From a checkpoint of a small model that answers yes/no questions on an image's attributes.
Model: encoder norm layernorm, encoder width 160, fusion encoder activation relu.
Training: muon at rate 0.0045, 6400 steps.
Data: trained on photos with spoken descriptions (Open Images, Localized Narratives), 101725 training examples, 12.1 epochs.
Rows from block 5 of the image encoder of a small model that answers yes/no questions on an image's attributes, named by matrix and row number. Rows with one number belong to one neuron. Each number is 128 + 32 x the weight over its row's rms, rounded and kept within 0 to 255. All counts start at 0. Numbers have three digits each.
After each neuron's rows are labels from the 100 images, of 14976, where the neuron reaches its largest size: "strongest on" is what is common among them. Only what is clearly more common there than usual is listed. The data: photos with spoken descriptions (Open Images, Localized Narratives). In brackets: how many of the 100.
# gate: MLP gate (encoder.blocks.5.mlp.gate.weight, 416x160), inputs 0-79
# fc1: MLP up (encoder.blocks.5.mlp.fc1.weight, 416x160), inputs 0-79
# fc2: MLP down (encoder.blocks.5.mlp.fc2.weight, 160x416, transposed), outputs 0-79

gate.109:108145153172106120113099089109125115155155107114128107174120136099168176079159122101102126136152143148123133114171121125181165203154105131116142134176129150105255113083092120143132172120106171155091139116107138145101120091203131088100118078
fc1.109:169210159110109106064115149189079116089129142110109119116138193144125158155122147144125119067131117071151107142124121162115113133075143155101081088129156119139079174112082095083148137117136110174142142087154091100161138147106145152080149126
fc2.109:159110104103107147110187119094090152120123092104156120116170120087197159138127116119125092140119152185179076162086099151142120181140103142193154123152099108141148155205113112195114069096178116151133113135148127091084193165129163097075110140
strongest on: text has "plants" (29)

gate.81:156130107177148145134124167080155120141103123154097064122162097105099133088126156131091202122139147118139173151126110124119076101119141152099106126085146104172029134147127108145133136140136169127173111103127128108142160112147149134159187132
fc1.81:134122134135174104186101129137093142160143075141184117083118107139114132101134069130116130038157129159089084132116099137147079143176113104136201087123109115083158158148127172083094161168131078127186171174174117108109131116082127132195079184
fc2.81:159100175107123148098073091097103129101159103076141071094167111112107097150121107118095156133137112147164164176194166082147169062077154109152119168080111120154114175112110128073130114143139101125146136193123091105106117156096112196159094164
strongest on: text has "black" (27)

gate.158:124134050182117119201166132169095074150132133182132160128152110144125139214096158131173133184155104104126127078113156125106150206161113158108132155173116156104151127124081154116131110176158171100147167145134133106104117153050093122121105087
fc1.158:116192195136136079131113173114201135125146135115088120066115122107126097132133122147114083114106158157153114142180114108101091076083124117066154192198114157147173149108176182141142135087118149133062100121169074078127155097178085166122129174
fc2.158:070163141116097163104135110094145158086124161155149104094113130118128137158160201060142131101159086106071073188111165136155107098105186114078060106115118150194147188086125137144106139148138162124114101136131090141109157052192100150135124111
strongest on: text has "grass" (28); text has "plants" (26)

gate.20:120094132143163144175121131122170133120180201140094144116130110149117109145153145090075058087096164111115167153080136121182116169117150157106086117209101102064107166121112108144191148120154159169128103168167140107109134102103112135164145109
fc1.20:103162142115145099102098107179089128120169094077120214138082095181196175135066118145188157138143107137089115161090129159142112194112182162103107176158121109092113098091123112086169092098197128133135113150147103134157102121098125171096105145
fc2.20:092120115084160135127101081106097151110104182171207134120098136154141145175123096125082136127074207105124114089094147140186132174122074080174144135181176106157182129091124117110184207132091119156133110159117118166182084155136091149109161096
strongest on: text has "man" (29)

gate.262:069126137123150136118122110095135122108134144167145163107134118117162126105106113179108084106131145125171125070158138107110113112098124101149103131116119141138120095153128118157103174225123138107106167181143111145125138112129071151087082132
fc1.262:078137158118132130159145109148078139095105126113171144104123118196078117149078178106097105098128109155127106122049154077166160135107144114120050101178154110074167160115104118120125162160097169137133169095141177102094129153117173110114121080
fc2.262:109101155118121153193140108061158158156183126118159099151102189082128139141047149102143121103183116117114115118123153134122156122118098135147093163128150118141130113110124144116145139119115145076057099097196162130121110151127134114127134166
strongest on: text has "trees" (55); text has "plants" (26)

gate.329:102140113164162121106105168062146096040114182064118175125145141110165159130146112158088051128143125103110156134214088137078084166165164126116157113134170149166147100146118096090180079108093130119162113166165114120100132115125124100143112105
fc1.329:129117149131134129214165122207145139111117153123115127082133115153175100124105128145126115180110149183098153097154114177134148139188111111164131149156079119086141110123121159166131092126109101107121128120145117157126142151109145126106086218
fc2.329:166139108111170113103167147121087089113152147117065141074128137180150126102132078130166136132132154158079146167091117119142126138119104134124127136150111158098108093076122119064190169160194093094162188072124101160142123117087155141126067189
strongest on: text has "trees" (70); text has "buildings" (28); text has "road" (27)

gate.321:135156171126105088096070091177062122132109103095085095135093156177112133107095111092120144127172109117123101103135172144114079121123103138170075130150128126125136117104108140065174163149107080162098107128135143151135142123154156089151123162
fc1.321:116102127130138126139143083126156119141158139196147098093171144100136071087148094154146171179198121127175093126123092068099151107084096116134154118147130128135127159180128171145130122095175129086141168110132104064169148140060185107112132178
fc2.321:103135109140142085135136057115127169134112174125151150159145161088122129085099176103110159093147145132128130136157143145054121127123098196180159150128146111167188190129162137098065127087161123139135170147126129115107148162098121111099115187
strongest on: text has "trees" (70); text has "plants" (30); text has "grass" (26)

gate.132:166233120102120127154116115164120142127157145092122114132136152146118054104103123110188039155154103189088107154109142155098122068119129155177164139052124113057125112130119072097180210122133136118065085127146126135152123113141188115108171188
fc1.132:166150175094111088137129142102136081070122161079132138184121145133163131055133133078113071116117162051119141119111218125116118118132154138157157121059063177125063118145099127167135118134082111120160102087106123117076190105099104158166132135
fc2.132:167145098081138112062114166185094136102103133162104134150185103138153119175131094165147158101150093118144138134099123186094155186077114130128116034102219137113084094133124162133165089108139136117106180104137158184088098102135080115097130138
strongest on: text has "people" (48)

gate.334:083160143121150128127141126132104134086133139095122143141110151118126158076181085169160193102120152100165145140157084080089188091155124096150118174128090124092058179113157088140133113154117147107149108124148097100109103136142177140109125089
fc1.334:092142145147120097102113131119133157074111144172147097178098135127117106111084136134143132131134050133146141097164064105111122139111145099179086108061097137154126082101111164140110142164115100112147140177189136134113130138145144193127115164
fc2.334:083142191121135128138150142148155147044065164154162089172106109099131161087079155135170151121149149125157168138137080126128111141112145063159076117104126104096116114119112169120108161126122090168125078187154133119069222130085124203104128136
strongest on: text has "trees" (66); text has "sky" (56); text has "grass" (50)

gate.70:135127142160125133107125097175061086100120193184177068187118149138171119119072171141138128133139150093147138104195126111096130108144171119117147169177118106025118139150147091094141183140108137079155139119118102129086101191156112104102130124
fc1.70:114103107075178140123134167090102181126186117097108186133089126084119087077130092137117094102110039139143183149158149107110134159157141126123153097119172144181156084126076129138132137117173119117103120142144106159150110163115127168131137123
fc2.70:111144129077087088091100143199118117124066127098105130146107140170064146136101141116152164146161101145172117131075121147107117148144157170099128083052152145176073094106144164102126137128130226132121120153101150132080132132238059142095106155
strongest on: text has "trees" (72); text has "grass" (38); text has "plants" (25)

gate.44:083150117200106127137092106131117149140138101163107156214141139120131144113146155156135117125155128160134172107079132166136142103146155188119109096099115189085124119135159149123168131056088169090103109184123060109093158135102113120126176120
fc1.44:135158131078141138145101134192116196111118159133176146198149126132124178146142099115134161104147097132165109109185157131163146095119099174163122112085095141140119056133130140101106174123098121200149105149101134072124173131110130076115161112
fc2.44:148135139140120141138182117183170108111143120033108163119123149141146101196171069115149163099157099071165059149127112097141120150155124148137152094131125111136118146135125083116133097097142100162152099109161108142119158165134168151117122119
strongest on: text has "black" (31); text has "white" (29)

gate.375:192116170104200125108150133168143126130107152122144137197105171176140122108197131082117110160124140117078120081126111093123116062099170096142102133075092096156107115113096058172081127108154144137118055093156090105120114115151080147143122116
fc1.375:085110119134086124131115154068136112146121143133132143093110126139017154092083082168071148113112156114100124168139200179097116145137129089129015132102164106087107143135142129136147086147086157094120117214103149119142097126109192147053127109
fc2.375:127122148124068150123164146130132139111089133071129116119116085134144094103067160141161128120072097063120127144147140088160129110168118179118122171107161104128080178153104119109190153143122146133101120143191111147138125089141153131109127110
strongest on: text has "guitar" (32); text has "playing" (32); text has "lights" (30); text has "man" (29)

gate.178:119070179082170140104129131154128097079122193127100144056117092121119125142149135070102117112120111091185099116167123099117101103111076082100146204126126040106132097101170098124122070171098084102163196148115121139198125056086136106133142190
fc1.178:068052130115096126113060106117122166152164144142118130133094175179151111079166145110159093087130151114171081102104138131090108091131164152150140167125136073136129184157152118182104082144097164136128120123110115134090180137131145113136142123
fc2.178:114118158176135135179126086156137133133101140124129102107040156128147133070082156111154111166098105126182076080174098106122106077143159152078141099182126136123116098158158158068186083110155068087118145117164107122127162122197129111134128092
strongest on: text has "sky" (57); text has "trees" (55); text has "grass" (28)

gate.308:134103134146125124063099172117087109040157086183155122080215147166117139074118195122122096090111108150180161143161134106133113175134123135129167179143098186126114116073138080152128122100139075118137132081101139150113126229137133138055131111
fc1.308:143061087147132168099088186129179169140157117089163169170079064114107094140180067132132167132133135163125090113116149143132131114147125116103115114141131125103134126112123086125139121124122075157111150191141206153108147213152193136154160149
fc2.308:154133055149145082108136120123085101224119130151102167147118123115106096133090126129115155143179061142083124116127113161128136129090123084156113157139112185115167152100083112098158137132134149149036127207141141174143066155137122134175111146
strongest on: text has "people" (52); text has "wall" (48); text has "table" (39); text has "sitting" (39)

gate.201:194164144131157116136113101160150127047087096140169093103125144148136091096095106143122118128153165119129147122097185138140119108168143081181123153086106111208150148092137107129116073122107103162143082096183128112126198130114140156138113106
fc1.201:128137059128103097138144105108134123129140136130118129081090140147124142080083133154096175216111125196125165150158116109090139124110095186196102081104083143117098123112090123158150134114122111121136170164135152162157120119078143154126174109
fc2.201:133150138101113136102116140112178140121127101127156162068067158097034119101105141102127135081128180160198135190147100130147152128110081152143136144101191143144140158213126096080081148091160138143095141121090178105134171126143118076029150082
strongest on: text has "holding" (41); text has "guitar" (33); text has "playing" (26); text has "lights" (25)

gate.229:105092167087083176128148090137067159133130151112093155101170092122172137105171137147107138111137108159140151161149121128135116148131135152168111119106137113091086214153113151098149160103108112051076115103159090118044082164170069122143073143
fc1.229:148087180166142098141131090124129102116197111122092107167104114088043134149189121096147137108108080073114107083191095114137120113165172120135122164115135127118157065158072119087147138177103101165106142134121123095130133090077126127122091109
fc2.229:134158078133126125145125135119152118106100082079128090130151156068149135149108163122170144150151150065148150189126180121063133122206137116119159184110114092136144125131161107124099166113079179168100124109140075152101175077104106203155121093
strongest on: text has "wall" (46); text has "sitting" (36); text has "table" (34); text has "chairs" (26)

gate.381:134118124116082083089089160119161157158132108138163112138180111139127125077156094139099137141133151173096129124110207107145172080129095100126207083127118153128116126185081100137121111131113064146119103065175142099192175155154151166121048091
fc1.381:098138180138129150166124104149145106146126119111128098138125094164185099102106141168120173065131130114121189129151154110171139121156092116158113056189171134109105124111088132129094226108091101074122094129182148150195143126135144173171106104
fc2.381:102044083067120108166100064135140144131098144107058084087124115110095146148142140092173124133128181145138166134148167161073123134150144134152089107107109122119117105162121147200152161147111128079127094180148130143071053104075149173111204142
strongest on: text has "wall" (41); text has "woman" (25)

gate.347:083138106091082129129115109112136117182075146134159136183127110116148174144083153158149140161107168091144079083122128111116113135147203122080116106172078163112137200151160094140201074127070106095155135092142127143118130089133109167110130130
fc1.347:012128153118081117158138087079113081157138155100101134165146132098123169105123101101129075150115129096193115110119106148182193124174182120039130181094155104142108155155115134123188102139119137124141073118152104172141070131143091131142123142
fc2.347:099164104135117111137132108109155114168193150169098096120083134157093162159120154115111091135125093149157178062128157108165150098154154109053113119119113124090116116060099145129177136179177115138220095164125153206109091143161118077123119108
strongest on: text has "water" (26)

gate.232:198114144162137165130099075094194140111114170152139118157158170122118101113120090103153177162128070136170172100130163166082079115139138112105149150093169190078047133185069082109179126056124121116072124127166143085103053103134091128087082135
fc1.232:183102100163102174118126159080076094117107121118105162179109160178158099132127175123103069152122126103162089085143080186082150122123156145103143155149130119102101153110132118134160117136156123089099086078155131210190136108151138133090204107
fc2.232:103061117100134146124113171161128116131112119122103134099157107142099138125105124173096161186120166073147122134160061121055135068104159139158114149115145064086150119075127141205080097123104166117167133062105208150155102176124137105160135178
strongest on: text has "red" (27)

gate.385:116128121110106150132143138102126152125108163142072121111084123149097168117134127114098134082174167134082135100117100201111205152146096112146164098131130089146070123174114094127145151081136167198106099155187163154191112132080025149128072147
fc1.385:121098143133159111121143152150099075100178121125094082092108114112118152122119186144135152150130081171159097084071137078136125129155144122109110141111144085160170204097122237127090162117113113108129082186083097160085150167117153145129172199
fc2.385:117119144122120097110094146103085157130123090120147120150074131142090153110077156097198113162110086133203047035117199082158083136152189157105118132112157075137116165077090151120081156166161102114089113128116135084051147189114127101120160103
strongest on: text has "woman" (29)

gate.83:125120172162104147109084093165123057128040105120096098120054163114145111148144096069122177167154145107147085083195119131122145108093106084208096125114182105124099128109159151122164110152130083130133148142174156132092090136079097175033134101
fc1.83:110134139128203088142074173148165075126162102113103083089143128095118127134093123158106095108136061149087130144102144098071095143169081058169136094149032165105124156136160139094136152083083089135149094146125177147070117171150101142093121149
fc2.83:068145102095140128107082158074108113183173133141101161112191109126064109125074086195148121095159127109126162088150125094110114161125095092096082127146036155180111175132126135103140125042114131173122103179113150169140140126134120180110121128
strongest on: text has "water" (44)

gate.160:110122163167103158078131107103092126121178127045119117178097112127160143218123113079185153078104165151097144160114126091117122088146100104154066137124087157113127149094117114116113157115145154148153119112157147161063068112088127136154084112
fc1.160:085090165069106105164116208147162152141126147193221091114162092091124121098126146168152177127117112088067108133118119147152139178102156162135123094125132108152126138151127147133157091107130065089137136130053189091181152137110109173134133115
fc2.160:129105143110141114053118190144141110153124127201127078126113090132133106172079105106136162080140120098059121150157134119119146150071112136150083126172132107128149129125182126145147120189154104086187152114119140135150132082141103171125102154
strongest on: text has "people" (45); text has "sitting" (33); text has "group" (30)

gate.34:086162167175164138101118126096213142107148099072147152125130150123082119164141156121160135111143148113148102136137150129073125059129171131053123158115102109165158098106097122094105131086179103169156126125154105117068092113097074142139113139
fc1.34:116131144144153129096109093194116144199136136163189093180090130083101110156171049081128132112117189160135101138067076180145163147097085132128127112166058126140088131082123178051068102189172179121152137143137157097124144117146111102141093138
fc2.34:131158181143140121192147135168173091117150109104172131123160128097096112191066074079087063121090125168137120113141126123108126136128076172090083152109124120121103154158116151100098037155080155106147150080205178107155151076144110131093158128
strongest on: text has "buildings" (30)

gate.395:172163151198131152144099100169106101111101104155099112110158103124113149112184173037099173147169119140119197145139144111109159079099054130119149182129138103159138106107175138112125104144141164154191148110165187114107124189162105130106138165
fc1.395:163148138140185200150061119167118126097097108107086134075188112095131150077164158082105145126147111122150150087139147146085158146146108138161129148117110136136118149103198123090128119124181158183114156141160212084075104106208089145106169137
fc2.395:152156103143129125149129155147040117147063086084142152087176141162103100129153130123114036128188142147145153123097091121162130176140155142179092104164129091069090178132138139157149121196140066177158087142162115093123138111083169128168164116
strongest on: text has "holding" (36)

gate.313:158128130112146083124080156097135146142125109117124108101153175106113138125070146097104168113119101147181136135172162126102172162117143126142107117076188154185124155138177089076098144098185081125084100168133111006135155102139109090094105165
fc1.313:214112126151132115156136126159117143151155151106156135104235124122163043113153108101107108111149158114153103145122089124155153178089121113189132094119100099118110127109137091133057106113185145200087135145123138094186080179123133145084134138
fc2.313:139046067090136119117139080117142131137197119121097144167181167056165130170132077125101117089187122101172070087121060110124188178099136146122115168115078114115201152134128140121093121145212155106132160167179103113118131089139136093156136191
strongest on: text has "sky" (68); text has "buildings" (37); text has "water" (28); text has "poles" (25)

gate.64:139104109103122092117111100119157142123095119085078177134128172064133158087141141150158098105184100100123192134112131167136100168165155190176139124090086136086169139108100179086084128139121097096146086154143088099156142174100129113138133116
fc1.64:148142210203073128096120105129083168125142108148164109195131119092126102120072191093125103121198072173108102119086117129155124124182136075115086150142116115132149106088166152136156156127142152130135169142108134139140136182085141077153162141
fc2.64:097156177138142068146165117089197140165112106196140171110170132124131135128120174095138117161128094069105156092128152121116229112092104140177136085090066104109132109121094160116086147092145139146207117095156092146165067090111124119132137167
strongest on: text has "table" (32)

gate.216:148156096128152082170146170194145086046167102115105159116081115155143119195077147093137101123125103152057110069041121191104135107100153115151137132158161095149091143125126118179128172174149162152105186146131162102162093124108170094116105143
fc1.216:149085148149073161113092211073130177155107074123114115176172136119185148128123144170110146112156194148111162153165147106174128114108193092084152124074138100139097079110127162127165150098102127111110143129105116105147188164150052167078110115
fc2.216:075183120146119165145128133154176084132149123158115151139122121128185129143155090124157091169095064116194135087120130167144151128129123107085111113172133126122150120171097120139161130154126086182203156122149183126162093079091156130144106123
strongest on: text has "water" (28)

gate.406:094143132095116144165207140177112121118138108131123162098094081160137147146170068206174080115164153114129125090132064121110111104143142167145123097112106110071125093177168131139103153083112187063101122112147183131146150185129126088093116143
fc1.406:145235146120127102138145116196136122100162181093102134097073120191157116147176090193137114109095125090148142081136105123083140081106133153168133142111128087095148167140104150121146092101131122152158078174078139059130134158121095142101067165
fc2.406:107185151153176130145150140120113165090185148096108093121081098140159144150107087153129139182169175110128119098104188106112139170150146101171136091142093124094075160110063145135108073151110109126164207124103132130143157076098133152186074111
strongest on: text has "man" (30)

gate.87:172132127143027074122163191149125178116108135181137149127168100134150185141104131107115104128061137104121186124141152139107167175148124122110126143078112086137066175096118123160108138092130153127083109099115091114166118161148140152103158157
fc1.87:103156129106127126094106158137129161162106127164202104160120092200113146157152086128138089145188076144112167115138093131134132129068070124112152087155198099158153068176115080130153113143144089169157098140124142132083131149114126102129173103
fc2.87:185178143170174094134136105146136122092184144127150117082119097087113116128127166147117073171145166131147119149106111170159101129088176097091198097093082163113215104059104123103157159093111126113101056110107128131193131130103158126133104145
strongest on: text has "people" (52)

gate.173:139109215102171177167098108169126049132129153185104116076129181139138152094171118137150082101195138115108089159119096100073157135096123107178166163153078132146234150102054126132102144133155168091126089113181163126148124106098132101125110150
fc1.173:082084086149159087102150146150146123107159087139153155176171132144145091215081179160147148132109154136117162131151171155125121145104135154100195114134191103093103122109147090094149120117133036098190151154144155070119127132136177138173149120
fc2.173:024108141093165140051188163124131116117128083113096098116161103207172112115121141190111131106142153159163161140194109148148168146138113115149129129109182146040125151116117113162139118114132207144185156107131158165132105104103113098121097145
strongest on: text has "plants" (35); text has "grass" (30)

gate.210:102170124142183126137128130139226114094124111067116120129105158158150187084182069094121113122124143075148170117132127080169062124177124139084154149100119109149149091156077109175091142133157145158168137127095139146151160125098075116123166141
fc1.210:099120151171109127130137151130150117115104102120076121181147116116082157158111156111091173176158132161163132116063132116104130152102162103131167156146126050076106115105160142178200158092105158116127111138167094106127135157166210072146193108
fc2.210:086046063144125090131135091107130140106159116128071156079114145120108167099101121142107152160132145094159141080083162189113099150159146099107094108094144088148098173145130148138168064090169163134158097144129140182115159073092168133175159080
strongest on: text has "red" (29)

gate.49:134113100090109127105141139178162133093115154132058079155126130060078190109169118138135103143104108137145123106150044105152121125167094139168193158119146178160095143102130170151178099148166124093183153180224129100141210122082121138154107103
fc1.49:111101176144048123162153122131160080176106106125077135163098132174069111125105147127171121126118164121103124159112108135114098070166114118153124094148124169185152104143172134130100073126121104150133101158159077076147173130116159196128142140
fc2.49:125126066134141206105157172156128101164137121111120147115145162116107077143146082098142085143054103162160142084111090108102130124116174133183106162152129115129124124095061128122137180113122114106163100133151103049148118127128028135156102168
strongest on: text has "water" (36)

gate.403:130125151171135121118088112114143155085155132181136132124119132057186107128129047142105098130184099129150121160145164169125157106137173146153152098150184128130197179093096122121107094119121101084192092111110101141121120127163147162136091116
fc1.403:143138134104155122171120197175131163137150117067117135140117130195124074137083130104097099123124157114124118137126143160109059164158097174101105103042115087146147119175182123074118117117111168179103091134205148181066128074090170123134142080
fc2.403:140105150154078148122139094158169154098164134143150134088141098074205102058109140109173164135138117165141116109134094142154104046118163108089140114051101112125168161104121087058144128144092126173160117109164117121142158161189113093108121086
strongest on: text has "man" (32)

gate.372:129205106151142154042108100134146111063102106115117148098088085155154129095132132135085100120116103121107073106097118118142178102148156155157157111154154137146130191158103092131158133124152152188229118122151106161204087155116100104125147084
fc1.372:135134167062080077190146151123114116151133127123205109120116147119072133190116153130142128118145102118085153198108138083134131140142078115106164127112121102106148119096128174100097110134130082109086139083113099101110155093130142183083147159
fc2.372:096132108116078142149122103176127124122154140133128082105197120143094123141127169137123151125103110174086171112092054133162170136177111092104128146115124100077136132149127067118091076165135126148215155082149095126121144092149177063173149078
strongest on: text has "sky" (50)

gate.231:119157132165102171084087173146080144116117127109106196158142146136158134175108141100093123118187118140091111100094136160096187115113097133130127178120150177124120132109079093138110106166145118129072121108130122092095120095141140186152185130
fc1.231:112147097162106081171154115100160152118124200145124072091186149125127083175126139145120161089104140145158126119155164139131041145122128113156142089091109143160146132135079125108125104094118135236106093187143111152159141157171104071126068127
fc2.231:129124147205080129212178136180155145042108144145136161104112180181144155180083124115105168128120109127144127114131096140194142159115093075121123071112089127121164078136090144142078186117134115119139121077144087083121122147143118103131092101
strongest on: text has "water" (31)

gate.319:143083141162125156167134175165086139155119087095139125113123110140074161096121163138125161152099105145109255104133117097118132153135148118054163151178093163189141105204136075170142114104113117147139121179129126124159155193187135100156084144
fc1.319:121149115080159167117167128110172158117163107145107124133139167174119115105138093218180074067109177138150087168119111173141112188132130109169160075146113164110132128119115184116147075132136164090140150073162108159108109091119166162105096182
fc2.319:162122088109151105102143095141165139144112111130134164165202108108080095072157073101062101093096099119104199113125111147153132147117129108186084157154130108123164140103122097123187102139129173146128153182124117184147102172130072129130124149
strongest on: text has "grass" (30)

gate.234:151169135123072097140138146188151146103101116119093159129179123158066124143138097041096131095138144100004069081119156096111159132129178075081156136110120073143158128116118140136099156091133132161136120131127150160145121133104163162142198107
fc1.234:089122163068156171113124123078097129231132099175125097150120120097146152087073118129150159093140114102159132144096103116136137105142138133091102053174123135142144109126133128085167106176140126103185160180114124096055135142133145127120137184
fc2.234:159126103134093081118123147167179130141126099113102162097113108175088134130095114072132155132097113094099143114128129147082070108089110119143159121105172145133140121120140159154189146167137117121162097145184097118161057161094129147044144169
strongest on: text has "holding" (38); text has "man" (35); text has "wearing" (30)

gate.126:123172128143141136072102112130116081105117128166116130114167143163115113189122089069092118133140058097116132072121159078122115157120134101157141157177185107118178098157110123134131124150160130088123142109082117104080113069099143127111171123
fc1.126:124116142138175114201110115061138208125131108143137174179112115121142138095162140135127167119144165166145127158172127095168143096133198186056116098127085163127061145139177135144128122059163105204072143113133138127180114166107119147110108078
fc2.126:106156150159144148152097108106103162146120180115147146144131118116132155092133132133180150189177115116083124139154112154191114143146115117094156109093184068141130170142165110099052171102110115137132117131081147115148152118086134143074131110
strongest on: text has "plants" (39); text has "grass" (32)

gate.305:066121136147171142070117099111158140130149114127104153070168120187149180130092151135065117080129162110076105114111114104140104131175063157116136143092119135127122112152104118120075136087134146135104161169104113149108060137149113083113129150
fc1.305:157132180099102153165135153115080106127134119104169114160151064000124130132140142103185151157177099149196162138128067179079167169118148127137130109137109151112082138162195149139148169155171107110139115117134115108165139082091157149129130131
fc2.305:117151150145145134129112103113119105079192111127116133099197085090106154183126166149124101167179147136159166097089118132093147167212126128224111176109066101137098105132139185141132162147116152099150094119130141138163125056074111128159131100
strongest on: text has "red" (26)

gate.358:202105131095138109104168119102146183105197152142173134134120085085075121158117099093118174085121066130149151124075119156088129149127142081166173120074111107122064086179148182097102117110135126150150074161140149186128174126162147173080109153
fc1.358:158092152083058077156140046102148121085184123132157129167131119119158128161147091163133176053135139129166134134113169118098115124195120094177083151107077100131165114139118082123093105123113080117103088134154088138090105122097078150126092153
fc2.358:180124147148152138176156078145115129148173066132107072106104112117146144157145105111090076156172142068057176091045136131112095071151124113110176190145149164110117064101104135119170093130102155111098118201128091133136135159161090099116113119
strongest on: text has "people" (47)

gate.91:169123162168086079156091161080136108144106144071087124080141158136158084128104096133127180140196156127073147167158134152145160104092141105145158151074112103106159161093094022119164082139154163089134152118091133065150170096155083107196082153
fc1.91:133113095068156148116132121146137149120148145128123093096163118110071156165148092127062120127164147066135137132127138133124181107125066108130186097144131127177118036108098161098141102187133156229156095098131135094100118095099150131161066137
fc2.91:142122107145180096154106119093179122144088183124104175146151109113112066109181130142132120084164185094112135147146129136132122109179115125108111190121092100125062069162183121089193142145165099154117087057137083112111115123138134126165096141
strongest on: text has "trees" (84); text has "sky" (56); text has "grass" (40); text has "plants" (30)

gate.128:103125115149103067147093144055168186127196139100126096125147109131148162153107115157122123147100103083127139202191151124090149167111097134168172094152172077088137131108073147103154103099148149124134113100153163168198143212082140188100125160
fc1.128:120164195155139139133103116126130096123150149132133128075125142193164089139116091144085082092089077134171137159180083114119128133103113118142156108145187018094124144123109101136164084091132187129175083186155099115188099157133113152093098124
fc2.128:124155157082137121118151141078117105149099124128137123136123142158079129143091047082162124141119090121197103085159127070139143138086115155139134143128087108163139090107166112155063135149136161139177086122123184139099126155157146148059163132
strongest on: text has "holding" (42)

gate.131:116115102136146140123108126053123144155118079160098125162125154095128141118112153187085134143150144106130096114103067193140087086156145110128073086101155167089140088163089104116124138197143157078145091072117111118106154169127176098147155171
fc1.131:137160060132109128134160117123130133108134099131120132120203115086139141130148117152160143109156095102150130043103082168152072063130144137180122120103193170148063076149094087157112110154065154118182117096086167081153213191204143121113124095
fc2.131:161138118116151173162132160049131096103151078155070108107111131100138157138101119151134152103132126098185121149090152112143082087225103069069109060132111149131081125126146117123178142054130150108121152141149126125096096116098144148118090138
strongest on: text has "woman" (25)

gate.2:102114180159153077174165139131160135109129153104099114072113084114158144126092060107101123149111151139141179148102129145128144152143126132144129107175106104122129108057199146082155124081177161050172071117153070125097168175137153120182130158
fc1.2:149151136149174059129131070100112096127202134147152110184138111142116146127108152086133136190105084129153177158075105097157098133119102093160141108142097136108107124138136129147120142143167110098177130114159084096105118186123169165133096177
fc2.2:138115186086122131151132133098158137158117111153075109128081098093087099125174112139147098106110149124125099116132094095145202061155127117147167087115183105093100120117036203144087137138162105116146140066140113127104088105114140152078137144
strongest on: text has "people" (49)

gate.340:144140164111094159122068136104157127158118128122128137088212133138178155110151098140101072147113142073102178112129154115067171113171128160140147136121119096112067128051133083123165069142143196088099073122158100110158159161161152136162118154
fc1.340:138115091099090143083103132138114156128129103104161100157126109150162166109132088169169093162193106160128102082137117164161101132076146133126133129130119102096121125135118093105144144116141121112116165148100170107076129144186166063136146138
fc2.340:133124192135099127130108173109070139099089055100189109113103153121124139151109126181180138143121105164111082147127162156136119104081127206120141149114165129145116141152119110150162129140146122106117069157087165095149060182161175097073084075
strongest on: text has "table" (32)

gate.263:098088112143185137159111111109149123164028139088083112088131124164176146129133148101115126117191116104078165120081113194125153058125114161070105127086168119155129130080108160133144171155112137141160123147165155140148194089088137102130161147
fc1.263:105120110139085126116125115132084124135185103110118146142077104058102144122112064102162108109074170110061089081173147058105112143111152144154170182137095112122146164106139132119094143163160130150126126130138103083093104130135161156163122136
fc2.263:163078105103142103095167075064134132125136096099121082139149093113106206127114101089106089136104167131127202103128174153130117169179107128110179138121128133112116152090186083124122169117103081105154132082124111071199090098111194151086108088
strongest on: text has "building" (25)